config = dict(
    model='masked image model',
    dataset='photos of plants and fungi (iNaturalist)',
    train_examples=90422,
    image_size=40,
    crop_scale_min=0.7,
    horizontal_flip=True,
    method='simmim',
    mask_ratio=0.75,
    loss='l1',
    arch='poolformer',
    norm='layernorm',
    norm_position='pre',
    activation='swiglu',
    layer_scale_init=0.1,
    parallel_block=False,
    moe='top_k',
    num_experts=32,
    moe_every=1,
    expert_mlp_ratio=0.5,
    experts_per_token=2,
    shared_expert=False,
    patch_size=[2, 2],
    depths=[4, 4, 4],
    widths=[48, 96, 192],
    optimizer='adamw',
    lr=0.0023,
    beta1=0.95,
    beta2=0.99,
    eps=1e-08,
    grad_clip=1.0,
    ema_decay=0.995,
    steps=26800,
    batch_size=64,
    epochs=19.0,
    lr_schedule='constant',
    warmup_steps=5360,
    weight_decay=0.04,
)
Rows from block 9 of a small masked image model, named by matrix and row number. Rows with one number within an expert belong to one neuron, the router's apart. Each number is 128 + 32 x the weight over its row's rms, rounded and kept within 0 to 255. All counts start at 0.
After each expert's rows are labels from the 100 images, of 14976, where the router gives the expert most weight on average: "colour at peak" is the nearest of a few named colours to the mean colour under the peak. Only what is clearly more common there than usual is listed. The data: photos of plants and fungi (iNaturalist). In brackets: how many of the 100, against the usual share in percent.
# router: router (model.blocks.9.mlp.router.weight, 32x192), inputs 0-31
# gate: expert gate (model.blocks.9.mlp.gate, 32x96x192), inputs 0-31
# up: expert up (model.blocks.9.mlp.up, 32x96x192), inputs 0-31
# down: expert down (model.blocks.9.mlp.down, 32x192x96, transposed), outputs 0-31

# expert 11
router.11 [158 163 120  65 123 117  93  84 103 141 181 136 118  56 116 115 110 189 180 118 131 100  92 136  88 131 138 180 152 141  99  98]
gate.0 [101  97  94 129 177  99 112 164 120 151 134 119 195 142  74 168 145 130 169 140 120 102 144  67 100 117 118  64 118 171 120 124]
up.0 [200 135 169 140 100 166 137 126 173  89 122 104  67 131 180 134 126 108 109 132 169 150 141 165 158 155 138 156 135  90 150 138]
down.0 [147 138 148 140 142 167 135 141 164 144 111 104 166 223  85  65 216 126 161 130 136 127 158  82  69 130 166  95 110 183 181 113]
gate.1 [131 145 118 111  99  73 115  91 133 118 112 144  92  65 140 121  78  56 158 184 122 130 114 183 144 111 136 126 132  68 133 145]
up.1 [204 110 136 122  83  54 121 125 131 108 147  50 147 125  73 138  62 102 153 117 165 143 116 176 142 167 128 139 130 135 117 107]
down.1 [151  93 152 103  75  96 157  58 147  94 133 130 120  80 135 173  46 139 157 171 132 170 156 117 133 164 136 142 120 115 135 112]
gate.2 [123  82 159 137 111 180  64 170 104 135 127  68 162 133 106 136 120 121 129 117 102 122 126 147  90 203 174 139 126 157  64 147]
up.2 [148 154 138  74 119 120 215  72  79 110 180 101 143 166 128 134 113 161  85  79  96 134 110 134 140 112  88 131 122 186 174 205]
down.2 [151 159 153 185  69  64 199 124 114 151 102 130 132 125 120 100 102 144  75  95 126 106  69 110 168  75 138 114 126 102 154 155]
gate.3 [ 93 167 134 111 142 155 112 132 109 148  43 106 137 165 158 158 154 162  65 157 155 141  71 120 129  68 102 119 126 137 117 120]
up.3 [101 140 169 116  69 185 101 168  65 141  85 130 152 162 141 126  83 163 165 203 132 143 109 133 115  79  95 154 113  78  66  58]
down.3 [109 101 190 117  90  46 101 138 108 153 151 129 110  99 114 152 126 131 146  87 154 159 125 127 131 163 156 140  96 138 130 151]
colour at peak: pink (26 vs 3)

# expert 19
router.19 [137  81  92 116 111 141  73 126 114 119 101 108 102  81 108 164 126 139 114 171 143 115  68 205 195 179 156 152 145 105 138 160]
gate.0 [189  92 129 133 129 105  97 140 170 130 126 135 100 132 130 178  62  60 125 129  94 140 179 151 138 151 102 141 117 112  70 136]
up.0 [ 94 128 129 147 130 135 132  75 117 123 106  90 118 116 107  91 158 190 141 124 184 144  86  96 126  92 142 120 148 130 166 123]
down.0 [118 125 126  86 142 134 161 108 143  81 117 140 112 161 103 143 105 137  65  89 114 165 118 184 163 140 174 124 129  79 101 173]
gate.1 [129  87  81 174 119 133  85 151 192 137  75  57 110  95 103 144  71 134 107 109 206 174  91 142 136 190 163 135 140  73 136 174]
up.1 [ 62 197 102 128 126 114 153 100  92 135 147 146 149 112 100  69 156 101 141 102  99 124 100 119 177 127  86 138 128 155 201 114]
down.1 [132 101 143 149 127 178  89 129 148 109 113 110 144  95 140 115 130 165 107 143 162  99 113 141 157 147 148 136 144  90  63 153]
gate.2 [186  83 128 168 116  66 110  76 206 132 134  59 101 103  44 207 126 126 117 154 106 101 125 112 159 162 108 100 124 126  97 170]
up.2 [130  64 126 195 125  70 115 115 169 132 113 106  83  91  78 187  96 138 115 137 148 123 127 114 170 200 122 100 124  71  84 140]
down.2 [187 137 159 145  82 106 118 178  98  93 121 131 108 105  66 126  85 109 115  97 109  93 116 107  82 101 113 123 168 126 218 114]
gate.3 [133 148 131 178 157  74 157 132 137 120 132 138  70 109 148  91 120  93 193 123 124 155 112  81 168 130 106  95 112 119 113  81]
up.3 [ 88  53 166 146  50 184 114 130 140 150 127  75 112  68 144 161 106  88  99 121 113  88  94 125 188 183 179 135 118  95 171 125]
down.3 [134 103  84 142 165 115 112  85  92 122  92 116 123 179 116 174 139 137 138 167 132  94 118 115 157  99 124 125 160 132 155 119]
colour at peak: grey (92 vs 51.3)

# expert 7
router.7 [166 118 122 101 111 178  40  85 139 184  89 110 130  81 115 214 212 143 145 120 142 142 139 101 104 125  88 141 143 158 137 136]
gate.0 [179 129 132  98 102 134 142 163 150 112 167 114 165  81 113 167 111 102 112  79 134 120 162 116 102 134 129  69 135 102 158 189]
up.0 [184 135 140  92  93 126 159 161 139 110 183 123 166  84 119 160 114  86 116  74 147 118 171 125 109 132 128  79 150 113 154 193]
down.0 [201 133 136 104  89 152 145  93 109 151 110 122 153 108  90 198  83 130 148  90  99 168  81 133 186 138 146 138 116  99 130 193]
gate.1 [109 109 125 118 147 114 109 115 131  93 123  85  73 130  97 181 154 159 174 187 101  93  96 118 124 165  84 144 127 191 113 129]
up.1 [143 147 129 107 152 133 146 118 125 157 157 108 151 124  92  96 155 142 161 121 129 149 140  83 134 115  97  58 143 177 171 150]
down.1 [ 91  75 103  98 168  67 118 185 102 186  99 153 148 148 108  69 164 138 118 124 148  93 133  90 126 164 134 137 128 142 119  88]
gate.2 [162 143 179 118  77 145 116 125 136 111  96 114 121 111 174 170 140  73 159 141 130 116  54 100 113 142 128 170  99 144  96 129]
up.2 [118 132 108 126 135 108 162  88  86 160 160 156 127 132 119  91  99 141  97 139 107 118 175 158 158 114 124 118 142 103 183 106]
down.2 [148  69 180 124 178 138  83 127  67 156  97 127 119 163 106  70 167 127 113 103 151  94 126 128  86 113  89 129 123 141 112  91]
gate.3 [124 142 122 177 180 120 128  97 146 163 115 161  92 193 131 129 132 137  87 124  98  91 176 127  99 112  92  92 161 129 119 144]
up.3 [189 127 149  88 118 131 147 140 129 121 152  94 146 109 106 145 139  97 199  96 125 133  87  94 109 137 139 139 105 138 107 146]
down.3 [ 63 127 142  92 110 113 110 137 112 191 144 121 133 144 101 103 153 126 131  90 102 157 175 227  77 122  87 128 128 133  70 133]
colour at peak: brown (64 vs 35.7); black (33 vs 2.7)

# expert 1
router.1 [181 135  28 106 128  92 126  87 140 150 116 139 159  79 142 129 128 127 176 125 150 148  81  39 116 124 165 135 120 126 126 174]
gate.0 [ 96  72 145 163 117 124  78  93 149 114 123  95 138 125 159 154 142  91  97 185 140  92 122 150 104  87 141 122 127 149  83 116]
up.0 [215 145 143  99 104 131  94  91 178  94 123  68 131 147 108 138 151 151 151 126 108 128 113 148  79 111  91 111 160 152 147 128]
down.0 [179 111 212 137  63 101 135 132 164 182  89 126 126  79 132 140 125 102 162 159 145 121 107 102 104 181 130 137 143 145 156 151]
gate.1 [131 162 119 107 161 156 162 188 104 114 135  96 208 159 120 126 109 130 136  99 165 131 105 123  52 130 115 135 141 147 193 201]
up.1 [122 133 142 129 100 128 100 118 157 138 111 177  94 118 143  92 163 126 130 157 111 127 133 150 190 108 137 137 122 119  70  25]
down.1 [116 127 125  97 113 138 156 113 153  76 125 121 139  87 128 139 106 142  92  63 170 173  99 155 133 157 129 116 105  87 195 192]
gate.2 [115 159 139 126 115  96 151 203  50 177 160 136 100 115 103 119  62 133 136 117  95 114 171  86  94 106  80 112  88 125 140 112]
up.2 [124  98 144 163 120 198 142 135 211  72 143 161 116 146 198  88 160  64 116 169 152 148 137 167 166 140 193 141 136 122  85  93]
down.2 [107 142 129 142 192 102 163 124 121  96 115 139 133 193 126 125 144 160 142  85 146  95  70 159 128  69 114 124 114 105 133  89]
gate.3 [187 103 109 147 132 158  86 140 205 103 101  83 170 152 134 118 108  86 133 132 173 134 107 130  41 147 118 118 167  96  90 175]
up.3 [102 128 137 164 146 142 147  37 120 110 122 196  68  89 138 150 116 156 132 129 149  99  85 142 193 105  96 192 145 103  97  59]
down.3 [101  79 233 140  75  90 133 178 123  89 156 109 126  99 138 161 170 113 116 171 112  83 182 118 109 112 112 121 103 147  89 111]
colour at peak: brown (60 vs 35.7)

# expert 26
router.26 [ 77 147  77  70 122 126 139  74  99 135 144  94 134 120 160 118 167 152 186 130 130 163  58  84 117 135  75 213 140 106 156 130]
gate.0 [ 95 124 176 108  59  97 121 118 136 135 137 107 161 151  89 177 109 176 160 122 120 113 114 124 152 153  95  86 135 143 108 152]
up.0 [142 173 135 126 164  83 127  95 125 137 149  75 171 156  91 139 132 146 171  94  96 146  99 102 180  89 104  92 141 150 150 150]
down.0 [119  79 125 226  90 158 149  55 158 108 148 142 121 132  97 120  72 147  99  69 168 162 148 140 126 145 124 132 109  93 131 160]
gate.1 [ 90 198 120 116 169 158 175 110 157 101 168 178 122  81 134 106 154 175 147 139 139 131 162 100 155 114  93 155 148 124 120 101]
up.1 [ 80 121 122 113 122 118 179 181 179 126 147 125 153  93 190 177 156 163 139 198 142 181 108  80  98 163 161 165 128 125 135 135]
down.1 [110 130 102 255 120 113 140 116 107 117 140 133 171 121 158 175 147 131 113 149 117 127 109  69 109 126 107 150  97 114 136 123]
gate.2 [151 118  97 138 179 124 165 134 194 129 135 123 137  84 131 161 159 113 116 145 114 146  84  72 101 170 127 100 106 168 152 158]
up.2 [145 184  85  85 221 139 167 128 153  99 173  87 138 157 112 137 153 139 164 152 115 136  99 107 125 119 110 110  97 168 163 161]
down.2 [143 103 126 255 130  77 134 117 124 117 129 151 116 130 115  85 109 133 172 169 135  83 130  46 126  78 109 134 131 118 100 105]
gate.3 [147 164 160 108 153 154 113 107  76  91 156 145 151 186 140 170 177 130 107  74 135 108 189 179 121  97 100  95 125 130 156 126]
up.3 [ 83  93 146 202  91 148 125 110 163 157  93 113 124  83 119 122  78 157  33 120 126 154 101 117  99 140 156 125 132  96  93 183]
down.3 [113 129  76 207 125  43  83 189  73  56 108  94 105  80  90 176 218 114  66 172 109  79 126 108 104 106 109 133 102 152 120 137]
colour at peak: black (58 vs 2.7)

# expert 17
router.17 [163 191  89  85 132 172 142 120 128 144 124 163 124  40 110  67 191 141 167 130 136 113  93 102 149 150 134 173 132 159 126 115]
gate.0 [108 115  81 128 150 120 134 199 178 140 126  78 124 137  87 144 113 123 124 120 117 147  99  73 119 185 132  86 124  98 118 213]
up.0 [116 152 131 138 110 128 206 144 163 125  97 127 125 167 107 148 136 122 114  60 181 100  81  69 164 143  92 140 138 140 170 153]
down.0 [169 113 215 107  54 139  98 178 115 148 122  68 133 125 150 155 152 151  91 142 107 146 142 166  96 175 128 108 118 147 121 177]
gate.1 [152 171  86 191 149 163 110 156 113 114  94 160 128 145 153  87 106 133 166 168 194 141 103 187 140  82 140 159 135  94  92  97]
up.1 [180 159  89 180 150 117 116 184 118 122  93 159 106 125 146  72 118 126 154 174 184 136 124 180 139  83 139 151 137  89  83 101]
down.1 [161 114 136 140  99 155 114 179  90 150 128 115 170  40 130  84 110 159 186 125 157 179 130 150  80 164 148 122 142  79 123 127]
gate.2 [133  79 119 182 110 123  99  55 198 107 110 137  91 140 100 120 113 127 123 106 146  85 141 119 167 164 147 128 133 133  86  96]
up.2 [187 146 127 141 147 198 114 178  69 117 140 136 149 113 139 111  92 110 110 130 137 183 134 146  62  89 124 100 153  93 138 123]
down.2 [146 137 129 118  60 131 164 174 190 131 104 134 132 124 155 113  70 136 156 146 161 170 102 142 139 148 166 127 146  69  58 156]
gate.3 [173 163 118 181 131 141  88 174 125  80 109 155 142 115 129 108  98  79 144 150 214 164 114 128  76 155 150 136 155  87  82  89]
up.3 [176 165 143 131 142 168 114 102 148  77 110 152  78 147 136 129 169 143 106 128 136  99 125  88 112  55 119  97 163 156 167 101]
down.3 [154 115 190 141  79 118 136 187 100 148 114  75 143 146  89 110 185 139 101 195 113  97 184 122  93 134 144 118 104 172 145 139]
colour at peak: brown (74 vs 35.7)

# expert 8
router.8 [157 190 109  70  45  93 135 143 112 136 148  66 147 109 161  76 163 194 191 112 190 142 115 147 133 166 144 116 172 141 106 141]
gate.0 [103 165  99 172 142 105 122 118 174  96  85 106 147  69 154 140 120 122 181 137 128 125 101 122  97 179 145 103 148  85 110 167]
up.0 [ 92 160 147 122  44 114 117 115 161 112 100  94 145  90 149 161 139 125 168 158 107 120  94 101  88 174 148  98 141 124 135 166]
down.0 [147 146  65 130 185  84 108 151 136 158 121 162 163 143  90 108 109 118  70 141  88 137 100 118 134  85 126  91  98 195 117 151]
gate.1 [156 106 100 134 236  46 132 150 149 139 155  85 123 211 101 123 165 185 134  92 102 132 111 149 134 138 101  79 140 205 165 144]
up.1 [111 131 127 157  78 184  93 105  95 121  55 172 124  80 139 177  95 101 117 188  94 112 125 109  98 113 122 184 115  73 110 119]
down.1 [148 118 159 107 144 161  90  86 133 159 189 114  96 131 112 176  47 133 154 176 152  94 163 145 151 133 119 157 130 167 106 193]
gate.2 [172  84 102 143 123 121 149 187 174 130 133 117 102 130 135 125  81 144  55 128 149 131 181 186 143 182 146 125 112 147  99 172]
up.2 [ 85 110 139 128 130 101 105 139 142 117 116 139 121 130  97 132 128  80 167 172  90 137  70  97 138 125 125 151 163 158 164 132]
down.2 [ 98 147 105 121 163 118 148 178 139 154 109 137  91 138 126 161 204 130 152  67 165 210 145 147 110 137 152 130 137 133 109 171]
gate.3 [ 76 170 202  77  76 118  90 127 119 117 111 110 117 111 117 133 201 103 169 149 168  75 131 170 137 152 110 165 158 153 101 174]
up.3 [ 84 152 208  72  66 131  90 150 140 101 106 122 154 103 171 140 179 137 155 194 159  94 115 146 116 150 128 150 156 147 150 153]
down.3 [172 118 157 125  90 167  85 111 112 116 125 147 124 122 148 138 172 130 119 158  87 138 121  87 115  91  93 162 120 127 170 119]
colour at peak: pink (45 vs 3); white (27 vs 0.6)

# expert 2
router.2 [152 115 197  57  59 153 102 113 136 126 112  81 115 235 139 223 108 116 110 165 109 131 152 189 179  94 151 121 127 163 158 144]
gate.0 [166  92 166 116 110 114 125 149 171 107 128 126  98 174 161 163 153  85 140 197  86 110 150 162 189 130 136 181 143 158  91  65]
up.0 [117 154 100 122 143 131 135  98  78 139 136 130 151  99 110 109 109 176 129  65 172 147 108  87  66 130 122  71 112 115 172 188]
down.0 [101 112 110  99 155 119 118 131  89 106 104 137 110  98  90 171 145 133 119 136 117 132  65 104 199  99 117 134  35 100 102 151]
gate.1 [126 170 163  89  79 158 107 127  95 102 157 114  88 157 132 185 140  91  85  96 116 154 144 127 138  73 117 105 101 105 120 166]
up.1 [118  76 136 150 130 105 145 104 143 118 107 136 108 102 117 139  56 133 118 101 120 102 103 140  89 161 156 161 144 115  89 120]
down.1 [ 46 141 143 148 121  82 140 147 155 148 100  87 153 132 121 125 120 131 114 165 172  75 116 101  70 169 127 139 116 123 131 112]
gate.2 [116 159 154 134 144 182  98 122 110 109 110 104 136 179 146 143 160 148 113  84  97 143  92 154 102 118 170 146 134 163 136 157]
up.2 [136  98 110 153 124  67 158 159 153 143 110 131 143  59 125 108  76  96 109 145 165 115 132 100 136 158 106 103 123  97 119 114]
down.2 [163 130 116 110 123 185 104 161 131 131 155 192 109 100  69 105 149 116 127  41 114 155 113 140 140 113 170 138  95 148 130 159]
gate.3 [ 87 127 151 168 134 136  92 122 146  84  47 112 109 137 144 149 154 122 142  98 161 156  55 131  95 117 112 110 137 136 100  98]
up.3 [126 125 126 139 135 101 127 127 189 111  82 142 152 160 123 130 154 180 193 153 139 100  73  88  88 119  99 133 171 185 179  89]
down.3 [144 139 141 132 108 203 106 128 113 112 132 134 107 188 159 133 128 135 140  51 127 178 158 102 133 134 124 118 168 111 163  98]
colour at peak: cyan (48 vs 0.4)

# expert 23
router.23 [149 156 111  74  93 134 145 123 161 129 130 118 123  49 127 164 165 219 194 138 131 108 126 102 147 135 135 199 134 166 109 126]
gate.0 [148 104 161 157 147  99 179 107 102  79 105 219  88 137  89  89  81 150  86  89 113 138 139 144  81 112  80 173 129  98  79 110]
up.0 [162  70 159 134 137 152 150 105 140 114 100 149  65  98 122 107 106 114  94 134 118  99 151 146 101 116 137 182 127 121  97 107]
down.0 [ 95 149 173 146  78 115 139  82  92 168 160 123 116 115 131 200 100  78  98  82  94 137 119 164 136 122 164 125 145 105 129 169]
gate.1 [128 120 128 137 155 170 128 103  72 125 172 111 146 154 116 127 157 146  84  84 111 102 113 125  97 114 120  61 127 137 124 112]
up.1 [125 188 159 137 127  92 157  89 174 147  79 179  75 114 111 129 161  86 183 164 130 135 130 104 130 141 123 169 132 135 162 139]
down.1 [155 170 107 105 110 122 127 126 141 153 150 104 123 138 114 122 137 128  71  91 124 193  92 251  86 125 112 113 146 128 159 158]
gate.2 [100 144 112 192 154 159 155  98 195  84 101 136  91 149 109 127 107  81 138  96 152 113 144  88 158 189 147 110 123 135 111 132]
up.2 [122 157 112 153 157 188 136 120 208  65  85 131  87 168  98 107 123  63 148 110 157 117 126  90 168 172 145 109 127 149 105 146]
down.2 [110 103  28 159 201  93 146 161 140 143 153 148 116  46 137  76 117 164  98 127 118 140 154 106 184 127 123 110 129 129 131 167]
gate.3 [146 118 176 124 138 108 167 236 107 102 142 155 150 142 188 175 177 102  70  91 154 132 174 145 112  95 119 129 118 121 119  94]
up.3 [134 137 165 113 106 101 169 179  65 125 123 210  88 103 163 116 172 142 125 100 134 141 179 189 133 112 102 134 124 108 112  95]
down.3 [129  97 132 139 130 252  76 180 136 146  92 147 158 137 127  91  70 144 121 118 142  54 162 137 129 136 192 140 141 110  96 116]
colour at peak: black (56 vs 2.7)

# expert 20
router.20 [ 94  94 170  85  97 189  83 101 109 105 140  81 120 115 157 117 129 131  80 148 110 127 133 214 183 114 158 156 103 151  98 151]
gate.0 [118 152 137 211 133 127 125 124 119 133 160 113 148 123 144 109 110  65  99 103 123 167  93 156 189 140 104 180 140  96 129 157]
up.0 [161 153  96 143 169  86 158 153 145 114 139 146  93 135 184  50 136 168  82 124 117 114 159 120  89  93 148 112 125 189 143 142]
down.0 [152 129 120 137 140 158 127 101 130 178 149 167 122 128 129 103 169 128 207 123 184 114 132 112 150 131 105 156 176 173 103  38]
gate.1 [165 102 179  63  76 166 108 125 120 120 150 128 134 168  74 170 149 159 134 120 144  89 156 130 131 139 180 113 123 133 129 124]
up.1 [155 109 174  96  95 136 142 114 143 105 177 107 128 186 126 119 155 145 114 118 132  82 121 152 163 136 159 144  98 149 121 158]
down.1 [129 145 159 131 124  66 157 156 127 158 138 132 134 163 136 107  79 141 112 134 151 129  77 132 112  99 114 144  93 112 137 135]
gate.2 [144 131 116 182 185 125 131 197 128 122 103 130 135  99  91 126  73 107 125 106 114 152  82 157 129 167  98 152 134 109 143 164]
up.2 [130 114 121 147 161 144 154 130 116 108  95 139 123  90  83 121  85 142 150  95 150 146  90 140 135 188 101 139 118  78 137 116]
down.2 [121  71 171 156 129 153  86 127 132  63 132 105 136 125 107 141 124 134 133 189  64  89 179 132 124 123 147 113 106 168 126 117]
gate.3 [117 142 135 189 132 156 107 130 142  84 135  46 147  92 121 151 175 133 137 150 154 139 174 106 165 149 145 126 142 114 123 116]
up.3 [152 161 113 187 147 125 139 111 174 105 151 107 127  67 163 110 168 106  71 135 180 175 184 111 156 181 156 129 132 112 132 146]
down.3 [187  91 183 146  70 106 156 146 152 104 128 115 154 161  53 101  80 146 154  79 116  91 124 124 149 141 120 109 133 117 111 122]
colour at peak: brown (68 vs 35.7)

# expert 22
router.22 [112 115 213 105  27 141  90 125 145 116 133 128 120 130 123 183 154  88 131 150 166 106  99 160  97 223 149 148 112 163 124 112]
gate.0 [155  71 123 106 101 143  66  75 150 182 151 156  49  92 125 133  80 112  44 158 119 132 180 176 140 129 161 144 183 110 132  97]
up.0 [ 93 111  80 107 167 110 103 104 128  67 109  94  87 139  88 131 129 196 122 134 165  74  88 125 109 122 101 125 108 136 167 172]
down.0 [141 170 105 113 129  99 127 101 171 145 123 135  98  93 175 176 116 116  93 120 146 172  80 158 111 170 141 161 158 121 173 164]
gate.1 [129 122  75 119 142 146 122 127 104 158  99 141  82 111 183  79 105 121 182 122 176 142 167 117 141 111 186  87 129 127 117 147]
up.1 [149 139  99  92 123 169 141 134 121 172 139  89 112  93 172  87 153 159 126  76 186 156 165 126 135 141 189  78 151 121 126 199]
down.1 [ 63 101 143 139 142  94 148  95 108 104 204 137 144 148  95 112 168 105 121 133 102 126 160  96 135 133  65 126 102 156 106 116]
gate.2 [123 182 150 109 110  87 179  90  80  69 126  91 189 153 140 101 123  76 215 150 140 171 101 149  74 122 132 138 114 137 153 125]
up.2 [ 88 103  75 148 160 195  87 178 214 166 134 157  60  98 112 161 120 159  76 106 103 120 168 114 156 134 148 114 100 129 109 163]
down.2 [122 125  55 109 146 102 181 103 146 195 163 150 104  95 155 164 165 137 154 120 177 127 118 142  75 168 142 161  94 131  91 135]
gate.3 [153 183 141 161 155 112  86 122 122 174 134 141 113 171 127 101 154  42 137  82 145 127 108  82 161 155 123 111 111 164 105  84]
up.3 [ 68 154 179  83 145 117 150 160  82 155 160 102 161 172 119 125 170  99 164 167 162 110 178 126 146 155 118 108  97 144  89 115]
down.3 [108 163  56  57 162 154  43 183 149 141 132 194 120 129 121 132 121 128 118 123 105 177  81 185 159 190 210 120 141 130 126 162]
colour at peak: green (53 vs 5.8)

# expert 12
router.12 [121 110 134 129  86 158  80 127 112 138 174 122  71  82 179 217 172 237  88 145  84 109  89  75 117 152 138 150 141 111  97 106]
gate.0 [173  92 135 200 185 110 176 176 141 114 136 156  93  86 160 185 128 159 158 146 123 141 143  95 172 123 183  80  97 109  99 100]
up.0 [126 144  99  31 124 145  95 105 143 129 135  51 128 128  87 150 111 129  75  75 175 138 106 200  65 168 113 186 140 122 135 210]
down.0 [119 142 115   0 147 153 174 102 128 111 175 113 131 182 126 131 100 125 102 105  81 108 180 190 108 136  96 122 148 164 123 141]
gate.1 [114 117 117 118 255 115 168 214  50 144 175 127 140  97 120 155 141 139 128 146  97  83 119 120  95  81 135 150 121 167  84  81]
up.1 [ 86 112 117 176 172 121 194 157  91 157 153 193  91  93 142 118 169 125 101 169  91 100 149  92 137 105 138 132 116 159  96  64]
down.1 [150 121 160 191 132 185 128 128  97 175 106 164 160 124 144  88 121 124  92 141 165 113 112 102 104 105 161 137 107  60 102  72]
gate.2 [ 77 108  94 158 132 167  92  89 217 153  98 146 143 121 166  99 195  98  40 139  75 136 131  72 100 156 130  70 120 172 166 162]
up.2 [ 94 137 109 170  16 159  68  30 205 127  85 127  82 144 150  99 146 107  69 113 121 137 113 118 145 159 112  79 127 121 145 173]
down.2 [150 145  95 137 137 164 145  95 182  77 133 111 124 136 149 166 127 135 124 120 150 142 116 140  71 151 122 116 172 128 108 107]
gate.3 [131 105 124 183 100 160 162  84 235 113  91  96 130 154 142  79 166 170 118 139 113 132 107  64 125 145 161  54 107 152 148 178]
up.3 [129 174 169 105 151  92 134 143  48 147 156 139 175 162  93 147  94  96 145  95 132 125 150 192 160 121  74 178 145 121 103  97]
down.3 [131 131 164   0 144 135 151 133 103 165 173 127 125  98  96 157 144 128 118 111  91 118 175 181 169 128 116 128 122 159 189 169]
colour at peak: grey (89 vs 51.3)

# expert 4
router.4 [ 62  75 121  96 109 113 172 115 146 148 121 121 134  47 119 101 150 189 193 180  88 115 145  59  50  87 110 136 149 135 184 136]
gate.0 [145 109 103 149 193  91  94  58 195 110  93 103 117 138 124 103  60 168 142 139  94 131  77 186 143 136 123 111 134 171 145 151]
up.0 [153 105  99 143 154 141 119 189  67 173 156 156 113 147 157  79 147 118 126 142 133 120 176 101  96 101 125 113 122 168  90  41]
down.0 [166 135 138  87  79 105 152  88 151 146 158 101 130  40 138 147 138 149 146  82 116 160  91  76 173 100 134 118 106 117 140 124]
gate.1 [115 174 181 117  81 211 147  78  92 160 107 154 148 126 158  67 159  95 124  98 126 138 156  78 132  90 142 114 175  96 149  81]
up.1 [165  97  96  94 112  74 141 182 123  89 139 154 124 121  88 204  91 169  90 147 113 109 108 197  86 165 122 174 104 138 131 146]
down.1 [117 132 138 163 143 115 159  77 130 124  79 101 138 110  95  86 169 146 155 105 134  79 103  72 117 151 139 136 100 117 121  96]
gate.2 [158 102 101 139 102 149 127 138 155 126 125  96 139 145 137 117  68 166 205 117 105 128 101  84  81 114 130 135 120 121 155 139]
up.2 [ 71 125 173 113  62 109  84  55 157 107 146 103 120 107 136 106  91 189 134 180 121 104 140 160 171 111 121 147 152 154 102 113]
down.2 [104 151 233 122  46 126 120 155 163 166 127 126 141 106 159 127 121 131 141 128 152 133 196 181 174 126 136 142 129  99 145 120]
gate.3 [145 132 188 148 153 214 204 143 146 170 124 121 141 158 137  86 151 114 135 123  82 134 149  82  61  88 131  94 154 150 158  98]
up.3 [140 131 175 155 159 202 185 128 152 181 120 119 133 153 132 102 150 117 134 129  94 141 148  72  91  85 128  88 152 157 150  99]
down.3 [179 147 160 255  99 172 138 135  86 125 131 163 120  91 122 146  86  92 153  96 141 111 125  96 166  98 102 147 145 105 135 112]
colour at peak: brown (60 vs 35.7)